config.toml
arch = "vit"
model = "multi-label image tagger"
dataset = "telescope images of galaxies (Galaxy Zoo DECaLS)"
train_examples = 88335
image_size = 40
crop_scale_min = 0.5
horizontal_flip = true
translate = 0.06
rotation_deg = 10
color_jitter = 0.2
cutout = 0.4
norm = "layernorm"
norm_position = "pre"
activation = "gelu"
mlp_ratio = 6
head_dim = 32
fused_qkv = true
bias = "all"
qk_norm = false
parallel_block = false
inner_norm = false
patch_size = [4, 4]
conv_stem = false
layers = 16
width = 192
positions = "learned"
pooling = "mean"
num_labels = 24
init = "kaiming_normal"
residual_init = "zero_last"
optimizer = "adamw"
lr = 0.0011
beta1 = 0.9
beta2 = 0.999
eps = 1e-10
grad_clip = 3.0
steps = 7600
batch_size = 192
epochs = 16.5
lr_schedule = "poly"
final_lr_fraction = 0.05
warmup_steps = 760
weight_decay = 0.3
Rows from block 4, named by matrix and row number. Each number is 128 + 24 x the weight over its row's rms, rounded and kept within 0 to 255. All counts start at 0. Numbers have three digits each. After the name is the row's rms in percent of the matrix's.
# fc2: MLP down (model.blocks.4.mlp.fc2.weight, 192x1152), inputs 1068-1151
fc2.18 070:111104100128105163139120163123133209117124130143081132122136118125168196098169155088158121150128167135135105135134161134114114124140131123150131128137131120136162084204150122123137129141110144114140122120199094127143092152082096121150114129096109130137
fc2.19 130:130163144128070091131127130129132148139122139167151229152113099119112139163192097189153105134136123139106129142113153121132122155114125123130128136133165119141148182119121137126142112124110116097127129145179188104131176133119144136141157148164149132124
fc2.20 094:099146086102179106138140110129119107131130134118140119121125142116160093120115171140139143127134096121119130122135110126108137134113115137113126118122148098125088121106107122149114158131160127206129116122138099112101217104154152124104115134122090137130
fc2.21 089:136071160153127081123135151156120094136139114137133192116140133120102130151168096133161088119127132140143141155133096135184133176139114127127131137129140103138139084096111129125139146126111118152116134174132121155091124125166126137104131138160147156132
fc2.22 104:113122096138071175123136121132138119137133109134136145167131136127115109145177132111158127115127105168125137152114126138160124147135130127154132120137122121116153164158143138104134137134103135109138132113098089155125088129124187123128106140142152137128
fc2.23 127:067143045124073122142135113127114089138131145137147133137135116114129164108174152139127100108121110133111143126088106119155119173121127129136120093135132139139146047122131124112119146139150141127118135124150092097122090141110134125169102133115128102134
fc2.24 112:175116158113173156124141121123124126121133127135098066123118130140122120121078155072085167138119138131145110139158123110105136069126123125121127133130106140111115113133127123126102117119100139147129129121119100154110123121143143121146130115111125104129
fc2.25 098:132145125188055082128140126151135160139128108153157152155149091144128144137129073086156112129120139131128127126062118142157125167125130132162131139126117087158155106131153126118129103126132129069124118165145109117106087125140139133099133129154139119130
fc2.26 092:163097169154165135132136136094133086126124159060138171098131107102134136171095131138108138160144131121133109122159128138134126100107133129137128131123148174120136232130139127131126119108113121136131128139128119083137177149142103121059130135087100148135
fc2.27 065:075100100130135156124122117114122115122134134123107156135126123110115137126128091111125112143130162147153121149085134121082124120156143129138131119132132203111136164133118132119123131130122125084129122144122123130126150132182154118110100134145106137132
fc2.28 087:174119166150095096128137124142135156133120112106118159088121137136136152128106090064132125124140110095128130118139150136102125104133134127152129154122104072156115134146151143127115125117146122145114129136158113167114142157140104127145158137127128141124
fc2.29 088:116128150155139116130120138154139090127136129180116188122134147152152130104084081083182096102150154115139110166188119132151134117146148123128135149140155123153134140123129125153132159120116114178133121173133144135164174156172149126075142144177139141133
fc2.30 115:134119148138167105137150122130113157104139122109111130128119137128137113076059133055120143139122126094109115124105118122131158102124115125131135145117097105126093040091102123128125135120145136153123121123097076163108182114145101111109109116101088129141
fc2.31 097:092092113151099072135154127131131157105113141140127110158153100160110114109128054078132111128134147101135141131074147138093142129132130136134128146128112158164096099128138142126130152129163123113134125158135025097129141125173202119091137129161135085126
fc2.32 079:116159078094058125127121126133131132138147115167115101134103101130116107128093112107155118099124080140126141102096140125125108142135113135123112129135104074108107115091124129126118110130122132166124110121118095122135103110105078127168135121093128113118
fc2.33 086:094105099124171105123138119097118119131123122123116090101125133108149122131103155156119150117103107117111138095167118118130116162100116130131133115125121105119199110111121108128119098134140139123115130098109104124116115128108088136166101110067113112125
fc2.34 058:175131099130051122120118099115112110130126115108110176108125158104113139139120148119140111123141120149148126108029095123130127155138121123127119120132131079107117189093129125119122091120137115145110116126151117114159104083127073127156133118141088172124
fc2.35 083:129093144108114153127129141148144170108092135123089118069125179151184168101121140079118165130120112102134122114132174124125132110144134134132134147123123140122111067166096153125122134128161136124138138150176128142143124144106094140167128146127108094122
fc2.36 085:082154112117112129122120116136109150140142137131131153137128118131118161128152153144123114128128116120130127154091127129091127101149122126109133142128136127141147067126111127134113172134160119134129133141153255114137166117184166151150139147179136132120
fc2.37 083:172132146109116080132132133145131125142121133137139089110136116126151126108131141159103132124139121097111140105088152129089136153134125128116120137124126090138137071102128137137136112122154126160135127104191119140111109138082085131123163130106128131116
fc2.38 119:090155108137151098125113121117127109141134124149135120160162107133140114131148170144117126142145124114126134105117138132121121148142116136115122109128157104135163137118133145153128140121166124155120120149183138094127163086138154123024150141140114135127
fc2.39 112:170197155106147060130113133132136133151130097129115161107117167110128094096168163190131117115126098144110133127121123111116141167119127119122137136133136098122163113075089113152155130133143115100128121107138255155142188151086104114126121110166115136131
fc2.40 063:137114173161096126128153109120127060106118173137164124147126129130116150142137117130101117139146151122134127155170131111109129099130133124118138134133128197114121177137096138113123136119104120085125147105097118120123122130156189121081093133167115109131
fc2.41 123:052114051119129136137139144152112133128143150145136115153142138123170151120125138111134115093128128138118137140088129130112121114146116130124127131124132160142123043131126111131131167144110124137136137139119152157138133153146145133125109136157131139130
fc2.42 090:154110128121090110138113116108137073158136126049154097098115139110120115118120140157081147127144074070117144058160099114107115129139127135111120120120142091105122096090130124127114133127158127214131119099124095102142115125098044143105114118071082145122
fc2.43 085:187190116113085154120124128128130137125131106123109175129111164116126129123084135165130125114123112140117121101143103132168107136132132126112133113125101067098116207106132124123122087142103127116139121087091148142153081114081058134162127127112118147128
fc2.44 098:136182124128146150133107144120143167139125137173168127103114113146169138116170125145135123122124111144125129131126174119128134134137131125125126154135156098150121054192130138151138145137161132113140124131206142102145147137088099137185145146099149112138
fc2.45 093:104136138106190177118126134130099158113156097170110105137125148153100115113106101100138142125118144155137111187115140132118137098164130108126130132132111124150118154092108111152116174126093126095139125124085200124121176092083183121081124109171153113131
fc2.46 106:155118135133115144118122125125122132107136099155063108133110147132077135120131118077131119124101165158135119182169104123093131078143141135123137120138104127109123150105118099122127133134106128072136123133067112147122136148132186109086092111154139109128
fc2.47 076:123112178139183148138170119130134134102107128112134096134131144140108143118160083124111148150123157097133118121204111127104141091118131133146133121108115180138110185167124140124122117120142126166134140119134141146119149185078118138126152141106146090130