{
  "rotation_deg": 10,
  "arch": "vit",
  "activation": "gelu",
  "mlp_ratio": 6,
  "head_dim": 32,
  "patch_size": [4, 4],
  "conv_stem": false,
  "layers": 16,
  "init": "kaiming_normal",
  "grad_clip": 3.0,
  "weight_decay": 0.3
}
Rows from block 3, named by matrix and row number. Each number is 500 + 25 x the weight over the matrix's rms, rounded and kept within 0 to 999. All counts start at 0. Numbers have three digits each.
# fc2: MLP down (model.blocks.3.mlp.fc2.weight, 192x1152), inputs 636-688
fc2.0:486483502618533502465468511544523519500536465497561509519494482513514516579512535529561461506483504523489503478535512492531495512505502476554515482496497459507
fc2.1:518510527514410519497498529513528510512503492500528500515554504470487516505498492526517497485492512502490518507539471476511513506532479505508525515495505511482
fc2.2:501453514460467499493507508498484491482535518535503510499558502517521516490471498521454496491501502487481542471476469492506479500511516450536461528497502519482
fc2.3:496494505467517500494486485514503494491545509506516497496531523511513493489500511477505540510510505497486518514470515504498531490499515539519520502483495499520
fc2.4:501505485523560522489473514513476486490564390494485484505511521521493488442498498500534518508516499494484505496518529507482561479475507509503496525513525477503
fc2.5:491471483384446525479505502509513497491463485525507517511523534464535406447517473540502542452532506496483526506491467482505507495526484515508457523513513465496
fc2.6:500527556535463464498486505538536508513400550495531491493528505507503560485491508513476489462476520511479496457513417487497425498547466512506505460494496506489
fc2.7:500493470508495512522549460490489490494525486492538495495407492491525492523520484464528536515493494495542479525526534523490509497480522549511530473540493515540
fc2.8:528507475520461524554510503497476518476450470465466483510431453455458567562506516459561491492499504517513435530532512521528527548490518528459505493504487523488
fc2.9:517507539574539499535494507481521515528391572483548502505524480517487507471493503505522469492504517523518499492501542526491511518495498553498515440523499501478
fc2.10:508466498515506505479497497554502495501476535529550497495558499531471474509494465494488520484498507501504513482556500496488497505514499514495523502506502438530
fc2.11:507509480591531532529511496518509497525519466478499498501409462508478517515490483478544489537498497509548499521533528533477478511491513497472542480499486540516
fc2.12:510513562483507478467496533493500506469504544487530505499575513511518485497490501509511523488510501492507503505477487487496478497509495545527470517519507478512
fc2.13:487522514397408520474509516512539490518535520489486489487546525500562544432489510554447494502514492493532571516464464513479502481525476525545557479486507504500
fc2.14:504497476508509492484465529522503493526561480495449499496549520510522493487481508504483511450503504496478490473488460494510492481515503552565515511475494509538
fc2.15:495472476479509532505515490487481492496514497506513494496448504508485458487491487500490516523500502498523496501506525509472521505485526463504483500502499460519
fc2.16:491522518464459477498503559484495495487549466505449498491597500454514561463517521501500463547491484501501502493501517468493504500491507449520535522490497521508
fc2.17:503475505507535486540513502505487510508499433489494499508541485532503531494493545518532502548503495506506516483506485496522479502516513506519471506485499502502
fc2.18:509477478507478535494511507504512507519488519493554505507527499555480503517488472500493510488503508496521515489504469505501488506534490463517480488498505496497
fc2.19:477502522505509564461496503497506496481522468498547498489475512514531529512498503530495493491509503509488522507539508487481506499491495497543511489500491459501
fc2.20:502517556477478480481497510509496501492529505488468497495584503468482522458509512489493514491498496499480488476456478501509484490509501513486509515494500534497
fc2.21:504509517452499544499522502477515500519481536522596508505496494519505510478499518511495502530503512508510543523499536512471526510481506509518512452499506508486
fc2.22:506513526584546479484514504494534511515489540554533503505466511532478488527486462518465472474507506489494536486495483497509476502496493465497525519479496561497
fc2.23:515494490477457496516464493489531496502484508526504482496530511498486488472444472519438492449523516485461530482507479446474499511521484458516498496488499526497
fc2.24:512512495501466470458527520538497498492487530489492513494539510484515513473510493481479553444507505495516443492477475519506483489507483496487488524498512477531
fc2.25:504527519550542526524480488485488500495494495508537498501412515516528525515509511516535496568486495510499532532509528497489536509502530485461529503456495537476
fc2.26:479503521429482469510542480479492499494490475509498502503482526476534484521520529461497550554507500489518441520488489500514509488515489535503466509509498494501
fc2.27:489496520500446484487516508491508501499502497513502498502471497497485509485498506506475485469502497496493500500499489496502477499506456473496518487487497503506
fc2.28:494467525537592508514507521505501496516524470506504500498533493524516523440505497510531498539485496513517548501502531512476506490501549487521513484515500537479
fc2.29:492508529481503529472532519487496501482546422509454511490555514471548554524516533506510506532495471504521532513499495491511516491505504496511511543494505530504
fc2.30:489489533440479470486486504509510501510453491495479514496572513471517484449502495513489531475473493499465512487462425492481475482529515496513471531479491526488
fc2.31:504536511502527414522489520474495504503532480499466501507540501490538538513498522493548518511494500499472533515472500486512517507489546497503526485482495611510
fc2.32:505491461519516521511522502485504498494475530496531500495521493508477479503505456474492489489484498506513477486510490487488503501478517482507491517512490517513
fc2.33:495507495492531499525467489522491494484440529493529488500432505512460470495496492514504492490492503507489496500507508514482508503494487493469470474492501486486
fc2.34:502476499449468513493515486492480501494498459501487503497510495495493487466487472496485492456498501494497511494491496488500509509496487468493496514505499474495
fc2.35:506475466465429488514505483517515502494550523486506508502524500507517527498510507502503528509509509501493522513511488495504512493524494478529499508502509519489
fc2.36:500524535499453490504468532529515499512507512492523489500611506518510508465499497506496499501490509507497520499533476495497475498517475502538508494489499546507
fc2.37:499491508494553563495492492497510501501494476464474496500489494488505487473508507504534493525496497519529509497542533490494519495508550531484509451512506463509
fc2.38:492517501492508530476487504507492497502564423500438478502502508483508477444522514531509490493514511511499509511554514495489517489496518534475515494506504481508
fc2.39:490466493472508533476502467516484507513451488502503511501427492515485484536475506547483463421495496510512514478496473503514464507488492469475474473507495437505
fc2.40:491513527489510499478494500489486499485514494499464505500491500467534518505510532509491511477507502493484494513494517499509493494482477513519491498505500496489
fc2.41:516543528578461490491450540523536515500523511517517504519551470493497508521518474509458507505467501500491516490561484450513476511526518468512507482495505559505
fc2.42:495481496469539412518469486483455485463476487516486492502490486499449461458507495478526489475510505490493470477463481514497484493497469512497454502515509478492
fc2.43:516464498546511502519477457490489518477378472487510508506447477498450492572501479479520483465479501496484441494534495473537506516497483518451493503518497499477
fc2.44:506495488559548509485455527521516495510576497482566508503501509558497481509500489513536500528495502500500530500527523482503511500512499473535522532491501425552
fc2.45:505520478563521524493487519509491503503493510468452487502501519469492501567475494479509483506485501500520440484491476499509475501506483520479524489468499515521
fc2.46:508515530535470485482519527514519510513433504477521508505559486487503557539480508500475484470491496502491482481487442501529477494537454478518521511473492552479
fc2.47:494506492485518509483525514497494489498534530492523515496511512516537536490521511511521527486511500494495523505501499525509516486513502547521491513499499475507
fc2.48:470500498484603500487489463481474481487462499502493491497436510505488429497480510514539516476517495496470480525494520522487507489459528515469455506491500490502
fc2.49:502502514452507499482476508503528489487617535523500483504466506528531498447485486495483474543509504493475551503476541497486500504486522489537516512522487533547
fc2.50:504511529512525420514546497518497502472598491514547502492505505514533532505504534461524526517490506498515488500448512497522492500498524503521500515514504506491
fc2.51:494483482465522487510485482485484493495463485520491499496459522498502469543507492481481519500508498485505470491461501519502511505472467494527493537498490475516
fc2.52:477529479438498521527490494481503488537486533476491483515433518507503439501517491512482502508526504505510479516492526545478522489464479516476483482492495491491
fc2.53:493507484434489493503521498492506484484528506474468489486521509465501558464489485470518538507504497492516499499504480485443498491516497455513545521485500526526
fc2.54:507543483532600515502513497476472508495504499488424495502466494504493461564526499458554521533504492496523427522457527521527504505477530545477479493483506518514
fc2.55:501540518541553482490475509518504511476529463496468497502487484478491548536490550485500471516480499508473489508495544511512540510473505501547537505490491547497
fc2.56:504485442528507600502493491505524513549484524489538508511472502528504479532488473502452475508508523518517474489507492505532465517490477467494457490504502427504
fc2.57:466529539505509511444521517465504486461554444501462499475544535407574560525539530506487509488490436494505547509477522508501526440511518516484516496493489589517
fc2.58:498491511528536571475494499506522506541497427485484512509488514549516492489500496510505482497499491524536516485493509512506500500512497476503470488501499480490
fc2.59:504499505501505518496490520507495500481534527572530504507496520491494429536505482485489513475496509497496461509505514491492521515489529466520480487513495541508
fc2.60:490511489509538484509475496522509499486456531496544492498479502515502505525461477472516461475497508508491468504477493501492497504496508489494513479499492542511
fc2.61:515504478514508455514471516497495511521559552530502501501542498567480462473514492505516465509531531521477526476516503489507468527500505492546491507513507490492
fc2.62:519490513519520480507491506517545506531570554508554514497526483518478507445507511488512498444506498507491529496467483509516463494531504516504547504498495487511
fc2.63:512476496517473513512502506529511519521471493508543514508520480543487509505483505518481512482494506502495526484495464496522490507530490477501483478496502498483
fc2.64:477486547488508452490470487494464484455481493478508496495477503486515534469507532544503465429509491498482537492489484523484472481510481508464440436488511478474
fc2.65:496525480509474533495534486484495498495502489503494482501433500448509519512494486513477471515510506503505504520574527484489505511477507479449517400525494499492
fc2.66:495493499420482507465530498528512489490542498469504486501444493503518526425530493521471506493499480502502558505479478522513489474499494546480545533496514470500
fc2.67:501508504454547572481577483488489499527507503505513496493435485496500472477517489478487530524502492509530470516504566520470539505477530553438504499519501478484
fc2.68:503529500489426485529526494515506506501469515479517497504422508488502512531517504510505501534508499497526483526520484521496508505512494494480531478490500545475
fc2.69:500494480459420538502569501483492507523467462517465523501469479488484513486512488539482476536485491511559534502551455504509481518504483492476483500513508468474
fc2.70:506520513523493442509515483500478502484453478522433486499438501467517505525518500473509483514501502489516464500552518487508487513506534553467490433557500546505
fc2.71:497495519486483565488498491497483500498519551507539505493491463504501534529501442490481499537485505506480501511490525505476480525474517445522479501506486519505
fc2.72:508487481521534503520495492493488503495515466472468498503471489502477492519512509501523496508498492504522496497511512507502501500501525504469482482497508489501
fc2.73:487535521551490489482517503495512499502495500478458506489505484490430550504514543524518483496521482495527502505468513543497493484523461532467546487479502519493
fc2.74:505528523582553445558465503489502492504512469505474467503534457530476501443518509516559528552508490492459503527553513489471496489505525502533492505496509513512
fc2.75:500496537501461528463500530531529500509533514496514501500574504496533549462499490497482480470492497497516529493455488512479482492509501479507522466493502508510
fc2.76:499523557563523398515449531497476495486542423493423471505505478500474518466504513534532485462484482473474550507525459499483452494517489525488509468514524528502
fc2.77:496499508442473490502505481485483492507477567545515516502488533497550449513505515513483492513510503503482523524483534502513510499482472534467495508496498474484
fc2.78:480507522427463488502515485499492486471529535503484497490453521472523509499500495473464488469501497493501450501456487524492492488489481490463490509503496552494
fc2.79:529500479672502519495450540500532523528475555477561501515520468512481525504483488510529447431493513517491500481554479484512477504501488486481505487506501475503
fc2.80:514500505457369480528509509505546505517421533496523495504540514469551572456475516544467496531489497497487553493500471471507505492561462502466529509483507496465
fc2.81:503513510465452490500513554484507502509521509491510503502549496468521534488509479519487491489490496501523515496478469478495494501516495485535494501500500535469
fc2.82:491502541530475480478470505489530483516502515476460505491536517469531523501489543529466492471486473469491527504485507500488518474513440512444542493477500558479
fc2.83:495484480462470547492502483452494497530477534495507511494469495502508472529503504482453495501497489509508479504460521493512508481479479445465472503498501427486
fc2.84:496475508469516511506547459487474497481504471502517484498461490500472494506505468489479535508516499501476473494504491476496492501495513485479493515502494492510
fc2.85:500497507526484493508525495517493494507504510482559491492521498493470518509515492493509528524502493490483488514528499503494524494511509535497547529480486466513
fc2.86:490511537566486504448454511525507490472512422481435501505506520485493433511500495519519473439486481493492501501541493489538493492503468484470497493508515441498
fc2.87:523520508571512437527488526528516502492451474492447507507606505497479520510527507469532506514473500495489457477491442475497480494540489487514576577495497515502
fc2.88:487494516410502550538512489485471500493552468487500506503494511526523474523508522491487487539522500510505483517453569499531530507478495507556494503490500484504
fc2.89:506470491453492488490513534538495507500651508515485519502581531498560495524487542490457506550508499488469514470456502466542521493510525469587493555503510489508
fc2.90:495497461439441565503491501516484494534467471440473507496501490497483424449491460527506508478504498502550489492508523517490500501482479508516486499516505443499
fc2.91:498464496498502507498499487500517513521513460499513498511526445529439478487501537505481488532502499501496507494533546496497514518484494485540488528523514422494
fc2.92:507483499502447447507445516499532498496474549471524502506572490466505523431499467534504450456495510504459559484491449450477479480525499481499547493485498516465
fc2.93:502496477572521504474514526501516506502506455476442496505519502483489553482475521502506453471505498498502487460530519494507493498510479515491521453505499455546
fc2.94:498494514514542498503505517454462502491398517522505504513460478492505441562504463518493465474489507495506465516523527477507495539451524486490455488522501488507
fc2.95:505505463522514542501509486492485500513431512469487503497435501485515507517515490510539493493509496513534479501520511506501501497493476520485493464501503503503
fc2.96:506480493470491455523448496504524506462517500519501505509551488483481438461499505499527517497514512483455524489455504483512506489515481506530491494498510501506
fc2.97:497506501509515515518507511501511502500429534507530497497474492531480493506498481513491488517490494512516503499469531510488495505493509498496492491505491529503
fc2.98:481520532465531471457491526504511497490529512495463506493606484493478568469502505477483504493483494492501531482439465508496452483506482516512513508499499533511
fc2.99:498484477448511525545530490500514514533508520496541515505438492526533495511496491519478497534506501511532546507478510518515511521493505475518521505498488503493
fc2.100:512476518475478456516507502526522499488552489507523502494562516502507516456493495485492537520526514489513553482457461494489487495527536495539526488505510496501
fc2.101:497498512470480428487492491510523505499548504503509499501596493507501538473485536511503506482526507495481526482473488481526478493527512534525498521500507461535
fc2.102:502488503469435486519490479489490506516425503496495497505453509496464486513486463504484486480495499498492462496512480506491493506491466488457458498495501526486
fc2.103:519478493524496541534475508524539517536512461452493499510523502499499496477499490490511483526482495516503511494496490489499533506501531480505526509484498492490
fc2.104:492498487472558530525476481491501501499492515482494485493452477504464499490496488489496524548496500507478506497475517503491531493485532510495535488491497534512
fc2.105:467546598473440445465458538520521467473515468488498484472624530442540585425540486523510505458487470488499553510466468493443504432527512519503530521491495584535
fc2.106:493522516528599448555467488478475504485528525478479508500519481527460507528526512466539514521479497495503489507445499531497498501492513518537525479476495527506
fc2.107:515510484544506578461527517502495514519471504488460513501470478481431473540489451497493518491489497513514448498543536494515503518459498548457550486504498445520
fc2.108:496509526451477458493503490493491503474443488515516491505464509483478516519497472505507492459491502500482490509547448497490502508486497525469495491506502546501
fc2.109:502501499486490481524477486525480494490483532515503499491529504483488450498508486495513552530484497488499493505511523503488514494518528549487485516503493490487
fc2.110:480477485436499521499528481484481495498559475525514493506480503509544472514516545491482506540514496500495498509508510467514508504494532482537453514516497471512
fc2.111:507500487515483542502500493502485505518533491488507513505492483488493503492525493490517529450503498509495496504503493517523526506492475520495525518489498463517
fc2.112:516466457530558556490489498525486502516578460490477510508489466565461448502491509531505516529515481507505536511535534519512525513467507490465489557482518432518
fc2.113:501511481516461471493473527530511500516555505502489500501532494518525542485498512503492513519494499504488532491513465497510474502502473478532524550484495536517
fc2.114:524493483522518550523515485479496515542560503496493515504541481506480480507491520469518520555492500501505496522472569498511546505475530458490489490490496523475
fc2.115:521451478453454526496505516521516514494518475497489502497552513503511537481493461480445507478514520496469514481464487480503511497523510481584492546509488472512
fc2.116:484476441482522561481483490498503501518518490513509515501543511541507495507479522509490527522524500514509488478456501498520505501500477507562456514487497493487
fc2.117:491497508456482438496559498499491497489539493522522501502460510507531515502494544488484510522514500494491484504459509503518504499496468501511492529508502497495
fc2.118:499508467529519514485519505508485496505510496503513500497451503500538486533505517509518506529490496503529479501518501510507500495485530509472476510510502510517
fc2.119:510509497505448493474477535508517500499542577530515511508572540481584494515490490498465497467500512511474499496484458480524487498503492474549508536493502497504
fc2.120:500534510529536481480487501476490503489505495522479494499503505490533507518502533511499508518501503500484496515552521501516515503496495557481524482532503495495
fc2.121:504497527536530518523497485516548512542434541486509506494500499507479527542478492476501485495470511519534499500485502517504492517517511544466559435506488534469
fc2.122:504479483511503475496551500510511494514450553508540507516453525575501480500437456473430476469499551491502496479460457505508479533497507488479479471497516486481
fc2.123:484489469463520463553510457471479488492411482527487488494439491491454412485520503520512476513518496490517488513493550499490522504482530496492494503506504498478
fc2.124:478503467498502459527516481494458480470512489533493482506421450501511447491526498509539508568495499504496507530556558504464486511454528465458457536505493510508
fc2.125:480530506458486499498504512486473491479469506519503506498450497478508513494510504503499491492508505502496503513488495504493499497481482518487499491506488521505
fc2.126:524500499542510491449476510523527515490435489508508508507526455501431503520477466500501485422473518500469467494514485479533500514511514549506505508496511498494
fc2.127:517494465574496484509479504522506502494479508495481504501523502522511489530502524513495492531493485500517526494502520510508507498514486500497491483497506495498
fc2.128:515465517540509476499503490503512507519535443473509523494561493513535550531503547477505497533492483492503517481452485466523502485527512469530497547482513490489
fc2.129:494505519515505515491504493485510501497458507489471488495467503437493492508487470477489514504480502499484451494486501507483500500498509508456502498497487525514
fc2.130:495539521523520534434517547494511495513543552507521488501456467475528512530499494495500524493489511502475454520546519479503526499482507525503507529540516477505
fc2.131:523462465517501547508504451500475504539549485465539505504426505554476464510477533517490504507500503501506506500530537497516516506499483486483469496465495463521
fc2.132:495483462448493577480537449478460480505495590513582496473388501536499481499512455522490512471537528519489472513537495489481469515464482489503466487514486459503
fc2.133:477483509492558473515523494505500500521506439481485502502494491532478414474508493491554495493498502502525510487465506506494479501495509491521466467507502514503
fc2.134:510485474543544510482489501499491501516515491491510508506532485551496543513495495503497488505520506497491543496464516501508504500512508464510501500498505475509
fc2.135:499485512475501514470512512526531493506559514498541486497501516530534523478509521522494523460525504500497548517524491486497513490522520524493530489501509459523
fc2.136:513462464513554555529522475481471500531428440512508520505418480563441411564481498493484494542507496494524474507492561510526542528475488463472465492488496518482
fc2.137:500498477510510468525500489507480496489557481468478493500505505468531513510506553494535489516514488495492496500513482494518499493511500509495503499510515506490
fc2.138:491495479486531494501532458480473490504454515501513504495447504504484477505509498509496523505504496492522469509464508539488496497485474500476453513493500469495
fc2.139:492510479509530506470467532519509501487588505475524509503602524509536484526497549497487492516498504496484489489469506474532538478512463523600545552468498479550
fc2.140:506514480474477536548526457502508504535487456479458498508482520500508465489513509479469474547521511492545501503457523533513531512496476477492485476517508474473
fc2.141:500498491462499520500525470526490495495555520505511499481545518486474568481494490422486558507500498485518453494456484519475500493527538536490554514474497563501
fc2.142:509499509516494457526518517499516495475455594505537497492517504482543491486526532514494513556510501509488515504511502498501459494507496502490549510490504491501
fc2.143:505480442536471500521488451499461501480491487529495491503449498474451444537477465500498451512506498477490478501535550509504515520454467485479502508533498474508
fc2.144:500508490509476539490478524473525512522449569517507492503495489503449464522475456496459475471494526511508466477506500484498497506490492499515491485494497451502
fc2.145:516471456460497594484499522489512507543538505512534520504561509519500411525480472484496499481486504516508460495476522496512523495480494499556491528518498419513
fc2.146:490495499511505429490461487502509487494504491516504496492488509541538472479489510502477533502494496484466515482511449483473465484501489458546473531491495528495
fc2.147:513504494502482537529489475508517508521449510486517497499537511505471458501495494525502511538480503515516505496537506499487535512504531530487521486506498501464
fc2.148:505491479553502532491508479490502501474489517483510502498441499496487484529499462501474460455496504503520521508526496499489506500490501466451518497507499481508
fc2.149:519515517547536501474491505507517508484549557518544500498529509502532515514503528501501505516515512496498514503485531496505487507516511500509518490489505502520
fc2.150:500530539598497513484485531501482511436463460488435493504456477437427497514508480495516471480483495505505480506551504506498504512485526516447507480509508480504
fc2.151:507530495617529450525476501515527512494420540527545503500492490508486509543494517504503470538465505513483507494557502494504476517488487456499539499486479556454
fc2.152:492505512474473535499539483486490491523451466537501503500411500502499475500506490492498474483500503498530488527522527504476521514482490511471508464539502472480
fc2.153:497520478479532573479502511455491499513515537516524508502521476525473488505501500522517483519492502509514533518533518510489490498475492518545507495517501501506
fc2.154:484497473448408443517528491483472495490421476504461496493450489472505527470493514492456468482511488490519484484468476517510476500507438525481453495516492532484
fc2.155:507516515478465496539467483507492500467490501500501499495534524466504487515483506501510540529505504496472468528499517507487543505495508564480518506499501529499
fc2.156:500525426512510527508489506437481501507475527516470506497437481501474488493502470478495489534511500492530483498484514528480505504457486500499503501497485521519
fc2.157:498509478490537529501520497495500497498574514502504500499434504515519520511503521498520505535507504504503521512509512511491519493496527521503512502505498486503
fc2.158:500529505558473472523474538491490495492478467483429500497553532470507542533489522473503517459500486478475487498502473512507500484522496500480521504494508492481
fc2.159:493509579454453476525514535480514505499442503520548486505442488473489531429553505553538464509499505514514530531561503484485499494517512513465503468511510503466
fc2.160:494493513487458480474481507525517492506500506539478496496545518509514499479500499515479469476498493496466560494514496499504494503497488461458506515497496484504
fc2.161:508522502629591493502469509510494511505418474490476500500478458517424480528499490519529492477496490507502504489524489520512477506490525516432488469486502534473
fc2.162:496481517409448508496510501480476499493442447505437490494473505499457524478490512521496487502525493497481478488490506491487494496493476460498467501487514478491
fc2.163:500503507501484437489489523518510493508533501512493507501550525508529456482497522508496508449476502491482496502468494495509517484522480530526499507492505497497
fc2.164:497520493536574466477519486461484501512502497512515504506463501546506538494492525507535482467539513496511498492483494522508458505497537505550473501523506474518
fc2.165:494481518504491502452511476507529505520498550511575490496462515506528481521477505492491483440490512504501537510516521491503510496497531500441477427532496497484
fc2.166:505525506499538461541483520487488495489473485500443489500559480514474497448519548517524526524531487501481524503488497513486501491529512528503493512476527526481
fc2.167:519541499566511515494501504474491509530467559513536521489521511528509518524521453476484523470517508497505491508440467487496503494505496487537505519456480529486
fc2.168:520454461473458552498558492508522509554432525506513519509509501511495385481457512494439501496502511505528473495493520513514514515488465526505445493539508460465
fc2.169:507517507500457483530492496513475508503456489486519496495489517472494485496519463457513547508508507500500439497489514509478514514483509536493492508498493494513
fc2.170:498493476468510525501495497501512497526445526510501501497486503504474449494486462490468485504493503502523477497498505516483498500496506529480491490509500483497
fc2.171:501501477543532525533491502468511505503487496511519496510457467486484500544528481483491469575489503499478493512516528463501534512486506419524489525505488519489
fc2.172:518470444490437535484509487520505498513481521524523504505508516508498468527487455478482514499496522506500448505522498474497517503507497472502483515507500475485
fc2.173:513498478576547507516478462497478514480418465526470485511408494503450481567490492465525507507496501489492429512545506486517502526492525485438469483493488513508
fc2.174:487497489476517427525536474447450486466461495495467492503473489487490537529477486436497525519507513487475440505455491491491495513481504460533451550519497560502
fc2.175:499509480504540510557522471528514487507581522495523497487493529508506525534516502457528569524489508497488468498520504500491492517508518507524536528494489486526
fc2.176:490514522447502483492491488489495494484548484486467495496502502452502521487493519510496493504500489494491534512496490502494479490484506517501521497502494517495
fc2.177:500518515492481444491483503499484506481434483511431501501501492467495497527507518481476503502508491490489480493460482514522486503508488524463475494498508544463
fc2.178:507440499504494510476500505522509505489552483485508503505531505532498506464483491522496482450514500491490550473493486493501497496517515434535489515497507462517
fc2.179:490530498539474443499478524490495499494542473495464504502508490504488501524508490503515495497500494488490525512529466495495478490502468490511502515494492543504
fc2.180:507494505546427439525476518532514507485456488449503500503526474482477555509522466481505484476482488503496473489528450485519473508526493494479510541492499523490
fc2.181:499485508440451433512499479494486498487504506511491507505507492501486492470517505491494535466507500482471531516481487518506498497512495518532460522520512489492
fc2.182:502476473493443506515478483494499497479512485478496495504474501501497504472512476526526491470509498500519515508557465500488499500523495504483500486492501469499
fc2.183:478441494468490422527492497495494479470532421484444478497542511501515512456504540486505506487521480465479502474452443494518487454538495482524476508497522512505
fc2.184:526506510510485450520528515523503499511563510529505510506550513494532510508490492483498503502499508501525497498476529483507507510500524499529538501501504541503
fc2.185:484508526483503491494540476486503498483554491505525503500422496482503556503494535494516492503519500505490513510488519518506494497482480499489527510493497472506
fc2.186:483562509536567543478488501491459495469508480471496487491415477473448483585503525485533508490459476504501429512564511526511504501476508554403470468504499509503
fc2.187:512470475488475557553493479552503512530543542501569516505494521540494435518503491526484533528491496519507520519571475519504512512503507469481514519483500459474
fc2.188:491495490521561536485492486489487494494522503524524512497470532518560499538512510492501495521489513507449481506488519480509508508475525485508456508504479488506
fc2.189:503492521402479486494500524496484493494524536557513503505515513503502470505476472475495491452461523503499464499487474473490479509488512455537451511539499501520
fc2.190:509522510495538556471501513470457496501453446520432510498520499476541514471518514491537521527517497518508471499471553476489530497471534506470461495509505504507
fc2.191:490549496546561452491498506472486498509500481494430502502453493501519531491490550517498496493509491493515505505474490530512470489498446520504496469509502528495